A small image diffusion model, trained from scratch: moe top_k, nadamw at rate 0.0013.
Rows from block 8 of a small image diffusion model, named by matrix and row number. Rows with one number belong to one neuron. Each number is 50 + 10 x the weight over its row's rms, rounded and kept within 0 to 99. All counts start at 0. After the name is the row's rms in percent of the matrix's.
Before each neuron's rows are labels from the 100 images, of 14976 (inputs lightly noised), where the neuron reaches its highest value: "strongest on" is what is common among them. Only what is clearly more common there than usual is listed. The data: photos of plants and fungi (iNaturalist). In brackets: how many of the 100.
# fc1: MLP up (model.blocks.8.mlp.fc1.weight, 1152x192), inputs 96-191
# fc2: MLP down (model.blocks.8.mlp.fc2.weight, 192x1152, transposed), outputs 96-191

strongest on: order Asterales (41); family: Asteraceae (41)
fc1.109 096:41 55 60 69 48 44 53 45 40 60 38 44 65 44 34 66 50 42 49 52 64 57 58 49 44 64 47 39 51 53 42 67 45 43 63 58 53 51 64 53 58 61 34 62 51 43 53 42 59 50 51 40 58 34 27 70 46 59 31 36 22 48 46 69 57 44 52 53 70 63 53 50 59 38 55 64 51 37 56 40 55 46 59 37 58 43 31 44 75 57 54 39 52 36 42 66
fc2.109 100:61 51 56 57 54 30 30 43 39 41 56 44 60 38 47 64 44 45 50 47 44 64 66 60 56 45 50 45 59 69 55 51 60 61 37 52 48 47 43 33 49 44 41 59 77 33 36 49 59 47 51 57 50 54 50 63 60 43 50 44 61 47 56 43 42 48 34 68 67 57 69 58 64 42 49 50 51 38 47 65 68 67 44 64 54 55 24 47 53 39 61 51 47 51 36 62

strongest on: class Liliopsida (28)
fc1.158 109:44 55 50 46 40 38 67 66 50 46 46 32 56 58 49 50 58 33 35 41 42 47 44 50 48 52 51 45 48 59 42 38 39 67 39 45 66 52 41 46 61 56 65 39 62 63 54 41 53 49 53 39 66 65 76 41 34 58 49 59 57 48 49 66 47 49 47 50 34 36 37 67 65 47 52 79 46 41 51 69 57 51 55 55 63 66 53 51 50 57 51 50 51 60 59 47
fc2.158 107:55 50 59 37 36 42 68 42 56 62 52 49 65 50 58 47 56 48 41 44 48 65 55 51 53 58 38 47 55 41 55 52 49 59 45 71 39 48 46 55 68 60 47 49 41 51 56 46 48 62 44 39 35 41 41 44 55 37 39 26 74 44 43 50 41 58 58 47 50 49 62 27 35 75 39 45 58 47 49 44 30 60 59 50 60 52 40 48 39 43 53 34 47 65 58 66

strongest on: order Asterales (35); family: Asteraceae (35)
fc1.245 125:53 53 46 56 69 55 60 49 50 61 57 54 47 61 61 48 51 45 38 43 58 39 54 72 31 68 44 53 58 64 80 56 34 53 54 44 45 48 44 60 69 58 48 46 48 57 57 54 45 51 49 67 49 44 50 60 45 57 35 51 56 42 42 53 54 45 47 27 28 47 47 41 48 42 42 42 40 77 25 55 45 27 44 50 59 38 47 65 44 60 46 59 57 59 63 34
fc2.245 121:34 57 54 30 51 51 60 37 41 56 71 35 42 68 45 38 53 35 43 58 70 60 35 54 54 60 41 41 48 56 47 39 56 39 58 73 69 38 56 57 46 56 57 46 51 39 58 46 48 55 61 66 45 66 41 69 66 50 61 53 41 49 55 44 57 65 53 44 76 51 38 53 37 56 42 61 49 33 51 49 63 53 72 44 50 67 44 31 36 49 50 48 52 36 58 60

strongest on: class Liliopsida (28)
fc1.607 116:42 53 55 68 59 43 63 53 58 49 63 53 50 39 54 52 50 59 63 61 50 60 46 56 37 53 40 55 56 53 54 52 42 49 50 60 47 37 67 46 56 49 68 35 51 31 41 34 51 32 23 50 54 38 54 60 53 35 31 56 52 49 39 45 54 64 75 44 39 64 42 42 58 48 46 51 47 56 42 50 62 43 37 63 59 34 63 64 48 39 54 49 53 53 52 47
fc2.607 126:52 39 46 45 46 44 60 67 50 61 69 48 59 37 27 45 73 44 49 72 50 53 60 58 48 37 56 40 48 62 57 54 75 49 39 75 40 50 35 48 52 46 44 45 26 39 77 39 52 59 52 63 54 53 53 65 58 50 57 63 50 68 43 46 48 48 50 51 49 32 44 49 52 60 47 56 44 60 51 56 51 39 47 49 40 53 48 41 48 62 42 64 46 35 65 54

strongest on: order Asterales (34); family: Asteraceae (34)
fc1.236 095:61 58 53 39 44 60 50 50 46 45 45 35 39 50 49 69 37 70 39 47 49 59 57 51 43 58 51 49 54 52 66 41 44 57 60 47 59 49 56 43 50 69 39 50 28 43 65 66 31 43 56 69 52 50 46 51 60 40 38 68 35 55 31 70 50 43 58 48 41 51 44 48 46 49 54 60 59 55 43 56 58 39 54 31 72 58 50 72 55 52 31 60 56 48 41 40
fc2.236 078:38 34 58 33 68 34 63 47 40 51 57 45 40 52 42 48 47 41 48 57 66 54 49 59 46 50 52 31 66 54 37 50 45 47 74 65 63 45 63 48 37 43 52 43 23 34 62 51 51 55 39 60 55 38 48 63 51 38 45 52 42 29 44 42 63 41 55 45 51 44 46 40 36 58 50 49 60 52 41 42 48 56 44 57 62 51 59 61 48 52 46 68 50 39 47 45

strongest on: order Asterales (30); family: Asteraceae (30)
fc1.484 132:50 50 58 56 55 57 63 49 55 50 49 48 53 51 51 55 32 48 60 52 50 48 59 67 55 56 36 45 55 47 62 61 53 51 46 53 49 55 54 26 77 53 45 52 45 47 63 50 50 34 27 71 33 39 52 53 51 52 43 55 33 48 34 61 61 39 54 34 53 47 65 66 59 47 61 50 53 56 36 53 59 33 49 36 47 38 45 60 49 58 28 64 44 55 47 45
fc2.484 133:47 47 52 29 61 42 42 33 28 47 56 48 38 66 46 48 66 51 36 48 62 65 39 66 46 64 57 42 36 52 52 52 52 44 57 56 58 43 51 63 58 57 36 46 33 60 46 37 42 60 59 56 43 56 54 67 53 54 35 46 55 52 44 52 49 62 63 55 57 50 72 41 45 68 53 58 42 45 49 41 56 48 77 33 55 50 58 46 46 36 32 66 48 39 47 46

strongest on: class Liliopsida (26)
fc1.446 107:65 66 47 70 46 38 58 58 26 37 56 42 57 58 47 42 51 46 57 34 54 36 49 54 47 58 52 59 72 64 42 50 47 54 61 51 55 57 56 57 54 46 56 34 47 28 54 50 43 48 49 49 48 49 36 55 42 39 66 46 38 37 55 50 46 42 48 43 40 43 43 35 53 58 53 55 58 53 38 46 48 43 37 41 70 44 53 45 63 61 57 48 50 41 56 37
fc2.446 100:45 22 50 39 48 50 52 50 59 59 55 53 50 49 55 41 45 40 58 53 50 45 51 41 31 42 49 52 53 59 45 31 55 45 44 43 57 68 55 48 53 51 49 61 50 61 27 62 46 38 58 49 59 56 69 50 35 34 58 57 64 60 50 46 50 56 42 67 33 52 39 62 52 62 50 66 48 56 59 36 63 40 49 53 42 62 49 44 82 38 64 57 41 39 52 33

strongest on: class Liliopsida (30)
fc1.190 098:61 45 59 42 33 47 51 62 52 48 48 36 54 37 46 48 59 41 45 67 28 72 43 52 56 37 53 50 54 47 70 34 51 41 33 35 64 49 49 40 55 59 63 60 52 42 48 49 43 56 38 59 51 61 62 43 55 43 61 47 37 54 45 56 57 44 52 45 54 50 57 46 52 42 61 62 48 49 39 53 52 31 42 64 49 52 54 60 41 45 55 49 46 68 67 48
fc2.190 097:41 53 49 42 44 37 49 52 56 57 49 49 58 41 36 55 51 57 40 87 64 39 44 52 59 55 48 43 55 54 69 47 50 68 51 53 48 40 49 44 60 50 49 67 54 46 43 45 82 29 27 43 66 29 52 35 50 31 46 40 41 28 42 47 46 71 27 56 35 51 74 50 47 50 48 50 45 59 42 58 55 72 39 59 57 47 50 43 35 46 63 42 51 68 53 48

strongest on: class Liliopsida (26)
fc1.416 087:56 30 76 50 54 59 51 43 49 56 52 48 55 38 43 52 45 48 54 42 33 47 44 55 32 62 47 37 46 54 46 53 64 53 45 36 65 42 51 52 57 41 68 57 35 56 51 47 54 43 39 50 61 61 39 38 62 53 51 45 37 37 59 47 46 55 41 44 72 61 41 55 65 58 53 55 42 36 39 58 40 31 40 55 54 44 45 62 42 50 42 59 37 61 39 59
fc2.416 095:63 56 52 51 50 64 43 55 56 51 43 70 55 76 37 54 53 59 49 66 48 46 46 36 27 45 55 53 69 44 38 56 50 49 52 43 54 56 49 59 53 45 50 30 55 52 58 36 59 50 43 42 67 49 40 54 50 61 46 40 44 59 49 46 33 49 45 49 63 55 34 37 37 45 44 42 43 44 58 67 29 53 38 37 68 66 45 54 40 46 56 68 54 49 50 47