From a checkpoint of a small image diffusion model.
Training: nadamw at rate 0.0013, 7000 steps, batches of 128.
Data: trained on photos of plants and fungi (iNaturalist), 90422 training examples, 9.9 epochs.
Rows from block 8 of a small image diffusion model, named by matrix and row number. Rows with one number belong to one neuron. Each number is 128 + 24 x the weight over its row's rms, rounded and kept within 0 to 255. All counts start at 0. Numbers have three digits each. After the name is the row's rms in percent of the matrix's.
After each neuron's rows are labels from the 100 images, of 14976 (inputs lightly noised), where the neuron reaches its highest value: "strongest on" is what is common among them. Only what is clearly more common there than usual is listed. The data: photos of plants and fungi (iNaturalist). In brackets: how many of the 100, against the usual share in percent.
# fc1: MLP up (model.blocks.8.mlp.fc1.weight, 1152x192), inputs 96-191
# fc2: MLP down (model.blocks.8.mlp.fc2.weight, 192x1152, transposed), outputs 96-191

fc1.578 097:122141153154107138077126109176166141136097128164123131150143140123141133164134134164164093113182108098139132131188134173155099153131120148143114159125150119150132136105161113110106058093081098130161132140106135187108142151118139111131121067128078109132154103131124123129120113107108089121
fc2.578 109:128147129138153167136142142142107155147119090119166077111090146129134110157144127169126118144145116086125129097122160105119118156139129154089139119121116103138162122099144118103110164127164150114136157144135082124090096108160124103108066103116119137096142157105113148133187132140146143123
strongest on: order Asterales (31 vs 11.2); family: Asteraceae (31 vs 10.9)

fc1.383 116:119135153133116146126149135108163142126091141127144106161192139121167143115162110153132152126164137144145128117119130074146139136144133075146108137129129170127100095133112110116132144176120084108125162130144149127114111111147115095092094150153074126139157157138106113109115131140154116119
fc2.383 124:145116160118132101157106129118129119151121124115175145109127122147171120186176069165123089116100167145120161096136149117142101093175137122097102111125116136142148121126165119150150128122125096104115143161134092136136110197116149109146120095137153120111127159113141140101132107102132125143
strongest on: order Asterales (32 vs 11.2); family: Asteraceae (30 vs 10.9)

fc1.104 102:119111135130159134122108125164150122114115125184172147118124151114120117136132140081137143076106139114109128129099112154182135136137119113157154125116179162125154187136131136134164131139173165130154145125159148157131139166118174107166105145128148157105151108132092117159127146145093103150
fc2.104 108:137120127149089154102127147085096126104115157124129155132103102139087138115112164118131102108080105152188144096117139130152100121109132175129110090104150067085122134090151129138156126118130166157126121169060153102163140110140091134131154125124099153165154148137142147128102109107156167124
strongest on: order Asterales (30 vs 11.2); family: Asteraceae (29 vs 10.9)

fc1.107 115:172135133108161111161134105136155109140163116130114130106125114144132120109101164100136169146120133148067085133141126113154143145091133126136095079167112133151118132166129091162170112092151102135085146065102128125124157146166071100107101158095142159144157116141134123132102120121135125112
fc2.107 110:145118125169106084115149119147144130157140123113141182132122171111162114127113159100140141114128131169114125154199136112107108152140139125150162146092125101097114174134101128115142141116154157125075131175154143095163152112129136131140165122138172066120122168152113122103090190164113132116
strongest on: class Liliopsida (30 vs 9.4)

fc1.742 109:116125110115105154155140157165148135140108137112109123106098076150101123106177151147134096154102123108113114136131161089126134167118137088143115158111114129142129126148143112135128088103131095100145114136102137117158138155124188142092123143134137120147166103124183162124124100141161116136
fc2.742 107:131126139130119136145104109137132158132136118175154104101114134124134128163129146134115092108104144103169136111140133130188181165135115087174084116147131145124126146127132129111173154139159138171178148168137112130151099109089126147084182091153147174101101142146102126103152099141109129113
strongest on: class Liliopsida (27 vs 9.4)

fc1.5 115:104106091115095103136147161118092134115108112160137132153125130144131178084161102134149120135141101144143099097109122140188137151125103116118102185101105159168121131135133099102154116114124134131122153143108127133097155110133135121151108148104113081132141102092153149117089127123086159111
fc2.5 112:113122142128144072112125146158165131146151054145182090100105159116080113105131125130140185150100122101164119161131106123117092108126156112094083160139172156130152100151115139119091104133113125117123121100148125112111109113113120098088139171131104174121145143141120087129117139173145180150
strongest on: order Asterales (34 vs 11.2); family: Asteraceae (33 vs 10.9)

fc1.434 093:109157178116075106143179119133110135150143107119107124109145104133127156128127122117145159148149156153140137140131106116122158130115109128125150131107135139118131113124132136120088105079133134141139122123099166129165115208105142096152083113143090106169205157107112123140090134141099088149
fc2.434 070:157139114123177127120153109152142134167174132129153120115127125166134115050134134091163127141106106116121137124117124130117113133108168117135065120134125172131122173167126145106146121148136133156082124170120105105147115146110144144125150104155140137119134124136114144152161166154106074146
strongest on: class Liliopsida (27 vs 9.4)

fc1.2 108:107122089156131156126123107118149112112108142135118098099106153158089120103136129143166160135143143134137126115111108132105140094111154137117110129140135118149127134185159140139123122093162119112118153140121115110131118104088102071152109143133132143148185106094119164105073068124119140129
fc2.2 122:116091105158120143142105132117109112072092189121122132110145122125114106090154106134134134132077137137147162126107098145109168154163144119091144163134140094145140119140125134104087107077119099111116124131116147067135104113102131141147126102140126152178101121146160114138082104129125135085
strongest on: order Asterales (36 vs 11.2); family: Asteraceae (36 vs 10.9)

fc1.414 121:184158105143117145157120115156151110114119102148105074094157136110107144113128096117117162139149113147158133143110161108138146187131158091151111134122086143140090131145130169094116106169072104114162139112157137109136091122124194126132125134172113102120132130130116122150127092108147104111
fc2.414 137:167186170113116105126106111112158119134168083131147128135099097179132104140110129119152111117149159137084131159098166109146115147118108125139136105098079146140066115109155141124106077151142159130122115156155124151122152141123130122094096140124111098138117131125118132137081139134123137136
strongest on: order Asterales (30 vs 11.2); family: Asteraceae (30 vs 10.9)

fc1.251 108:121102134167113106137151078105131069151130108134141133115113094149112117122135129161131132165088164147155112151078120115122090124148128073124132112144118178127100163141121139141145137132152149106141107174168103106102161148148174154127124122105101092152145117124121085135121132124136133173
fc2.251 101:141135142098098184137112153160105160141147122123138123105125085156114142127120126202147114117085094112147116083135152119120151139106084110117103107108154111140157141171115152131149118167099166130135118114083115132143116116128124082123088190114128146110136143138105149124181103141130145099
strongest on: class Liliopsida (29 vs 9.4)

fc1.538 112:096166162116112109147123113128128095116126134096101143139139130134158170092132153112160150121087098124100067103125143160159108132130100149140146132093099150146123118140157128124141097104136121115114137139134144117126162140134127144135124174103100121107115125115120125099130133137156165156
fc2.538 103:117157141152173133135135149094133150121134118107125134104129151105184100103118119137150121146112104116143124118185168082094141130175142103142149085117152144136118113138081130172154170117133124126098073142129151119146103145125135132148173128144142090103124159191095129117120172127078135132
strongest on: class Liliopsida (26 vs 9.4)

fc1.755 088:175127154136140127130122112161104114122120126109129114130076156146132129111135151080130132144111100158156136138116140107161120128121139092175143123106099206108164130158171139137107145100133146145147158110108141114128087112112178136144172126109140164121160154115100137175207133146136126086
fc2.755 090:109149129142139129121143108132111126133128123156120161140103138172118131115097132112141105105117108133121112131132102139133116165140126140119127120136132126144153159144154149191105141132141173170094120108115159083102091133110149140140125134150150155153145121118186085152120133113139105111
strongest on: class: Liliopsida (32 vs 9.4); order Asparagales (26 vs 4.5); family: Asparagaceae (26 vs 2.6)

fc1.117 100:088131121112150097151155143102103057137114123127184116143108109106122108139115147147128144106101151139120117158134139095101096151151121122094122131174101132092170187099117154178133125101155122155132132127122124130145147118145145143143109120085129138118122134153146111130146185101169145099
fc2.117 102:168129149148130156089110145128092162110119151127143113092148144182086140145155128112130166168120150153105178108121116155063103134116131125138117180131123146144145106181143091083119104128098103101151112121113125161130181101147105143098125168138113117157145140112133139149112071122152129076
strongest on: class Liliopsida (27 vs 9.4)

fc1.547 114:120155146150114114115137115119121126148159085124077133129119112120086136101130118167148151154112163085159086106093140137143145139135127161102146139109087120129091103153109120074134108094108172134121072112137161122118101095116115158099111128094159142183096161158139154139130120122135146127
fc2.547 125:144117151148130123118131147122108118136150121163132100091134099152161116110108122166102138114146119149100129107127154105138113141176082141132118128089115140129131135130126062142161086100132130138127129106122143137144184174130115131085093132136112097108143129131108114068126168166127145131
strongest on: order Lamiales (28 vs 7.4)

fc1.720 109:097117094115127124126111140159155147133148126135138127164141075101125136137164111099173115137104126116144136116136128104195104169129145131132137138129119120140134164134113161092121144112138121118129143076110130119168190150101138110092123111111103108131125099141150104090162134134145151086
fc2.720 109:057137117175164097148168156147125152143123099120109129101127177109107167136127140106102144172110104137151110138163089151115111091077178137129117146127126106105148146117106156106109124139139174131113138133152128121105148090091133136108136152134158138107145157148135097125186164134143120137
strongest on: order Ranunculales (29 vs 4.2)

fc1.66 105:132107095145115115161190128153150105084064119145149133076084145144121151127142126083130182150116105150146121127113105165149116194138150108120125154132159121153146153115153154107100147186106127166137186128148122124142142156110140131141141140133127118103136130089109115128108136171099123171
fc2.66 117:119147149137123122125118109107105146162155110136133118104096129143100131125072106131111120109144080139128122147133122124128125149120103157082127159114138118131107121107136130167141106095116154115124089085130182082120153082135122140103097112126133139145132149126092103120131147172150096103
strongest on: order Asterales (34 vs 11.2); family: Asteraceae (34 vs 10.9)

fc1.53 114:098119117113114167175138158152161075072111143148099147131139171147101123124157137077134133122106124137121118160086159154136135113059102162139125099109150129102112122168132147109142144070146110125154168145155134088152191106089098123165107087110109111084145098112090114106103094127104147106
fc2.53 133:117078096121094155126119123140108132145118168097124133174156143121107133114151145115072136139150112189133092105133087114124145129136112128129161161138140145145144155139153119178131113125092089106131089122138164108098108112115105134146146102100140126165126135120156115174109141143121120130
strongest on: order Asterales (34 vs 11.2); family: Asteraceae (34 vs 10.9)

fc1.702 099:161128135119154077157116115115131105134125163152184151166136125097097126110139114100123176133118163137106115110117162073175092127118139122128116136112106152115169127141132153159101087099106112118109104099098124112175142135103138163111149126159079170148146111132138098158110133164147111122
fc2.702 084:130132118103114103139164131161183177129138121108123139128144131146151072154104107144109132074126081126095163141134114136156127152151147134137143112079093144152059141107125133118106142124151133121150132158145134109153143108129150132148162160118149100158135105119134162160129122138118117168
strongest on: class Liliopsida (36 vs 9.4)

fc1.239 104:126160099127116136153168089152146131120145118155164140105122142137080138132144144081137163133175093128127150169143131148117124134124136095137083157128119152102116116160132169078123056160146117099162189149140121134149101145101151080067106129119140158108155119107083158145137107132089095139
fc2.239 123:111172160152141095137136113081145157138177129119127109119114126177089107131110123127165130158129125167155099159146143127081117138153162100063166136112118076149104114107119112110109145114128152090165079130164166125112138077097114140104118126145153102137134151134127160111132141143131124103
strongest on: order Asterales (38 vs 11.2); family: Asteraceae (38 vs 10.9)

fc1.543 107:148161116124127106151126128153149168095148121168107090108121099097095110136123110164179189127125100129129128163124145140135117135158128125106158144150143154129086130143144107098119131103146153164104109150131154095138137115147127133117121111138105110139158136138140165149140142083121161115
fc2.543 107:086133159175128112154122142114133187099152182156107111117117145147115100128148115128109123148139170078148097094135147099140169103130104160115130124138098109139168159130075077148142085112099142113114162166123136117134112110103112135105095094149091129106129102131110097132123159111139169101
strongest on: order Lamiales (27 vs 7.4)

fc1.311 115:145134108097138137146153143190133134142146164119080131146133139118152133161153106129107143108147102110155151132104144107173206160162144111099127135098146145125078123131125125142128103110102130102088142077124128151179146105116153105137114148111085162122145097111087118159114136157151144140
fc2.311 139:137106177095130137138135126101095143182145140148113148115143118155114168140139150142084089127130116147142157145141145109123105099098095136100117103152128165118141138109136134150173126139081134154161075081154132154129179147131127132183134125104114180125134143127127115130132151102137062108
strongest on: order Fabales (26 vs 5.9); family: Fabaceae (26 vs 5.9)

fc1.212 093:147110171187137108140110115103131096090162150110126116132135091123136118071137113148128123100121090194122111122128105096134153135156172126126121118122134136165152127143124106099166145085154135100139136125107159124166168088117162182152124080134132129110114143101130093170120134130104132156
fc2.212 093:104114099140136137132156126136131123150112139137139092132116101132103102131106122165120121131138097121108109101158164128137094105140135129107136115107107104150110135142114148137161139129107094157155116075124144120148117128124145110140141136112166140086114081172075154119182126150105117139
strongest on: class: Liliopsida (33 vs 9.4); order Asparagales (28 vs 4.5); family: Asparagaceae (28 vs 2.6)

fc1.417 105:174147147155155151107129095124117107071143132149149136093139157133125109069113120159160154116071125148122065100141133124111141112081116129137098084113138139127175142149121134096120097173079186094142117107144179129089094160102141130112107186098141134108124130114176129111119142120139091155
fc2.417 101:141114132158127151164120152178137143112109130120128173126143169121177123109143155142160134146120128159132155103129131107100125153161144140161128115168135140131107096121096146123088148111150141126121130133167151099157097148121149123101142129108141127118178149137132130123121188075144160144
strongest on: order Asterales (31 vs 11.2); family: Asteraceae (31 vs 10.9)

fc1.747 116:095093136158088155121130142153143130128141173111127134156168151113150170111168121103114189084109138138147131123123150125189175134120135104142137115088141124144119148121144113128154134132131148132150141112141127122179159143114141152142112112108056077116168114155117145115125104122136149113
fc2.747 115:137107109116094076153132117154127153120121115130146115152155135140131172124195131112095117149096148114138144081218123141160151139160106135168122126146121162116141119159081113138158120121102104134135136100123102159178162134084145103140136133147135152131111127161163094151109090083098138158
strongest on: order Asterales (29 vs 11.2)

fc1.514 111:176140100138100175104137103113138167102062086149141110144192131163137140154154135167150133109132123094140145089088112139168134151146109088115104136154133089118129144191105105131134133109155116127146169111144160134084128115124111145132109119148143131152150136109135142143160111134127154126
fc2.514 132:148090135130083108128134127149121106079120109140137152148111146153118105151134121164124129083101159105128145080114134105128139083158142103082127135170130126140151095154138111134126175108095064102143141136122120097131076138155121104161129086101101144118131132145114119136131087092164160148
strongest on: order Ranunculales (28 vs 4.2)

fc1.182 100:130107148188134132173174116120133113168139110175134148177107096095114143117122150125126100109144142111150156163116131113167103149111129081137113117127095129119134119137114136173155105104174147110142113155123132136135151101142188169127147096161112136155097143115112122106138126118113137128
fc2.182 090:051069104137113102094136125134110120107112126140180124115169124155099120131134146149126140156081093107165149139128136154128107108153126131141142159084136130152141139127099135118131105080099128136165136160092114153179119148161122121168119138090103146125145092157100141118168081142130143131
strongest on: class Liliopsida (32 vs 9.4)

fc1.112 099:098110176118140077148060132111122073118139163150112152152093119120135115150083144123098131144111113185124123130128154167122085116074127112119117117144138150117114167139102102119109128097128113147154163099117131100131185125109146135131106161111119100152106142093116130141116112139161145118
fc2.112 095:115164176166110115120104119170125103149133152118098129144105096135113180139106104129129101060151113133135148123123165152136088135101157091061124134082144167133112132121164090136149126107116146146116115110141164110124093144160123136126136079108104129116106122116125126138123156123115100168
strongest on: class Liliopsida (32 vs 9.4)

fc1.285 099:128152113123143088165133137089093094146119067093147102140135139114131121094161120084161146145113143169097125144113099130095126200154138140112128162102106123105118148136095135131148147122151116120154142124115143082124143114171122111136124135168146131127099137143130125104156148117090127088
fc2.285 098:151139141129110096133095147113110107145130124122094157152129073130118109122160152140092097140154154141120156069143127086088114145098091155094162110167120118154101112097124109141120112134118137120165112117155135152139174102148130111137116154124111114105135144130134184115130132104190149112
strongest on: class Liliopsida (27 vs 9.4)

fc1.695 140:144138149158118084158137110139131118124123110104121111132147152106162117111144131126184154120114125121129101145134128102162128142130121155119092100117097109141103126137113126128174107088107128124120136093118146146113156107153127152140088176097095101099159102119155103063123123124160134084
fc2.695 174:146131142166134105144127120132123149134136140127119168138140113122170106080135137155170137129118136138129111108159188087102133140135155138135136095115117113156147127147124117119191134108149109111088067143131165108140142148110119125122152156104147065124099156157119113067086166139120094086
strongest on: class: Liliopsida (30 vs 9.4); order Asparagales (27 vs 4.5); family: Asparagaceae (26 vs 2.6)

fc1.574 098:120143117121118109110177134166124135118129154127150151151144129116095095154111127110118126112097142190104113130160113133129154164139132159142132120128080139121137146103163109124181105152094071151176138100094092147166122153117121128171131125103164127122114115113156145154174176090145109102
fc2.574 109:094109140127141126098113151101181120116108175126119126132117101123110129140163135128146129149114110126111111142117103119164093087115132154100134131048102113149100106067116138107075122065099109120125153152130104147116138112127103139099091125119126134139156097091118126130132121167167161162
strongest on: class Liliopsida (26 vs 9.4)

fc1.228 106:120088104131144167140106103138167114081178134136082107130134110141126121112161098111101128136146136125146142141129130103163154128128162113160150160108166106119148106126194168091096103087132107105150130113129125159161158117146115135117108105156119097128162094133091145102136137143150124133
fc2.228 102:163187150185103144119092190086133094161124130109144106129118089158139078099164182173137099121131092133130118129136133076150152166163099141092113124123104144127093180096114109169116145129122149145159124100108141122134135094103123163134181098117127138171118160128100159097131150125141128094
strongest on: family: Asteraceae (33 vs 10.9); order: Asterales (33 vs 11.2); order Ranunculales (26 vs 4.2)

fc1.131 108:099086115099136075117153131124091112133154130125151115132111057095163105118155158114124161106091168147100109163097140119121126151157140120136136129112077133098097159134113127135157143167148146143123135141077124121144111125150159157168133138114108159139143119170100142136128136133136154095
fc2.131 110:164122145147126119129118130118133159080130148140108165146177160192077132159143098109124115122143093130160168162136123116162127122113110134132128143114119111147127100130120120082092141104122119123160078146120142177094119104113134129117116125115166149175146146132156100130091094129179129141
strongest on: class Liliopsida (27 vs 9.4)

fc1.3 104:121134111143119132110104150131140148096130093190140101155104124117152159113119111127129160139147136133168149094142144142163120192145132077108109166106103167184116125187128114136146128153149144142174129133125139170112132164140146126068107157137135113150145099106121114147116104115177114140
fc2.3 108:114136142100128081139091124170151127140133106121164081109076124133129132187147146151149171150145157111144113145140157147125099125137181086146135132103135123129094111131096139119117105107146077141108175152127161191149148115129138101074107165142153096136130112149114151090138131123151130144
strongest on: order Asterales (38 vs 11.2); family: Asteraceae (38 vs 10.9)

fc1.38 112:108103122106101172145135108203139134123152146144147094157120124127108148136151095141172179114106142098140162112096130119145176130132164068115099150121094143105096103171178122096121127133099094151139145157159141110153095153104180158128129117137129123142147117101091093137151101102137109167
fc2.38 133:160107155109080123095147125138146101143121107089135123132139076140124128145152160107129124131123179165108157104163172114137139138138139104146116083112127164117143063124126119168143138123138082109138150110143124178130164130120122163104143117124149127124120135155118170105103118130122149167
strongest on: order Asterales (29 vs 11.2); family: Asteraceae (29 vs 10.9)

fc1.474 092:127135132164153166170127129121084103119096136091145149180120083139106124116131136169136161140112155114112101165125131095143128138104158120099132129090101106118078129101171118102148121108098135130131145129141134108133168112122153158135116160154160147162148130146185138110119169102146132126
fc2.474 090:141149152157108133126126139142137159173132128145146096133121127194096157122100085101140091130095128160167171098139142127100166182140152107139091146149143106172139111161134108138143143128124150106132102088176153084118125115157134114127108161098097130158131142125120116069142104135154093120
strongest on: order Asparagales (32 vs 4.5); family: Asparagaceae (32 vs 2.6); text has "yucca" (27 vs 1)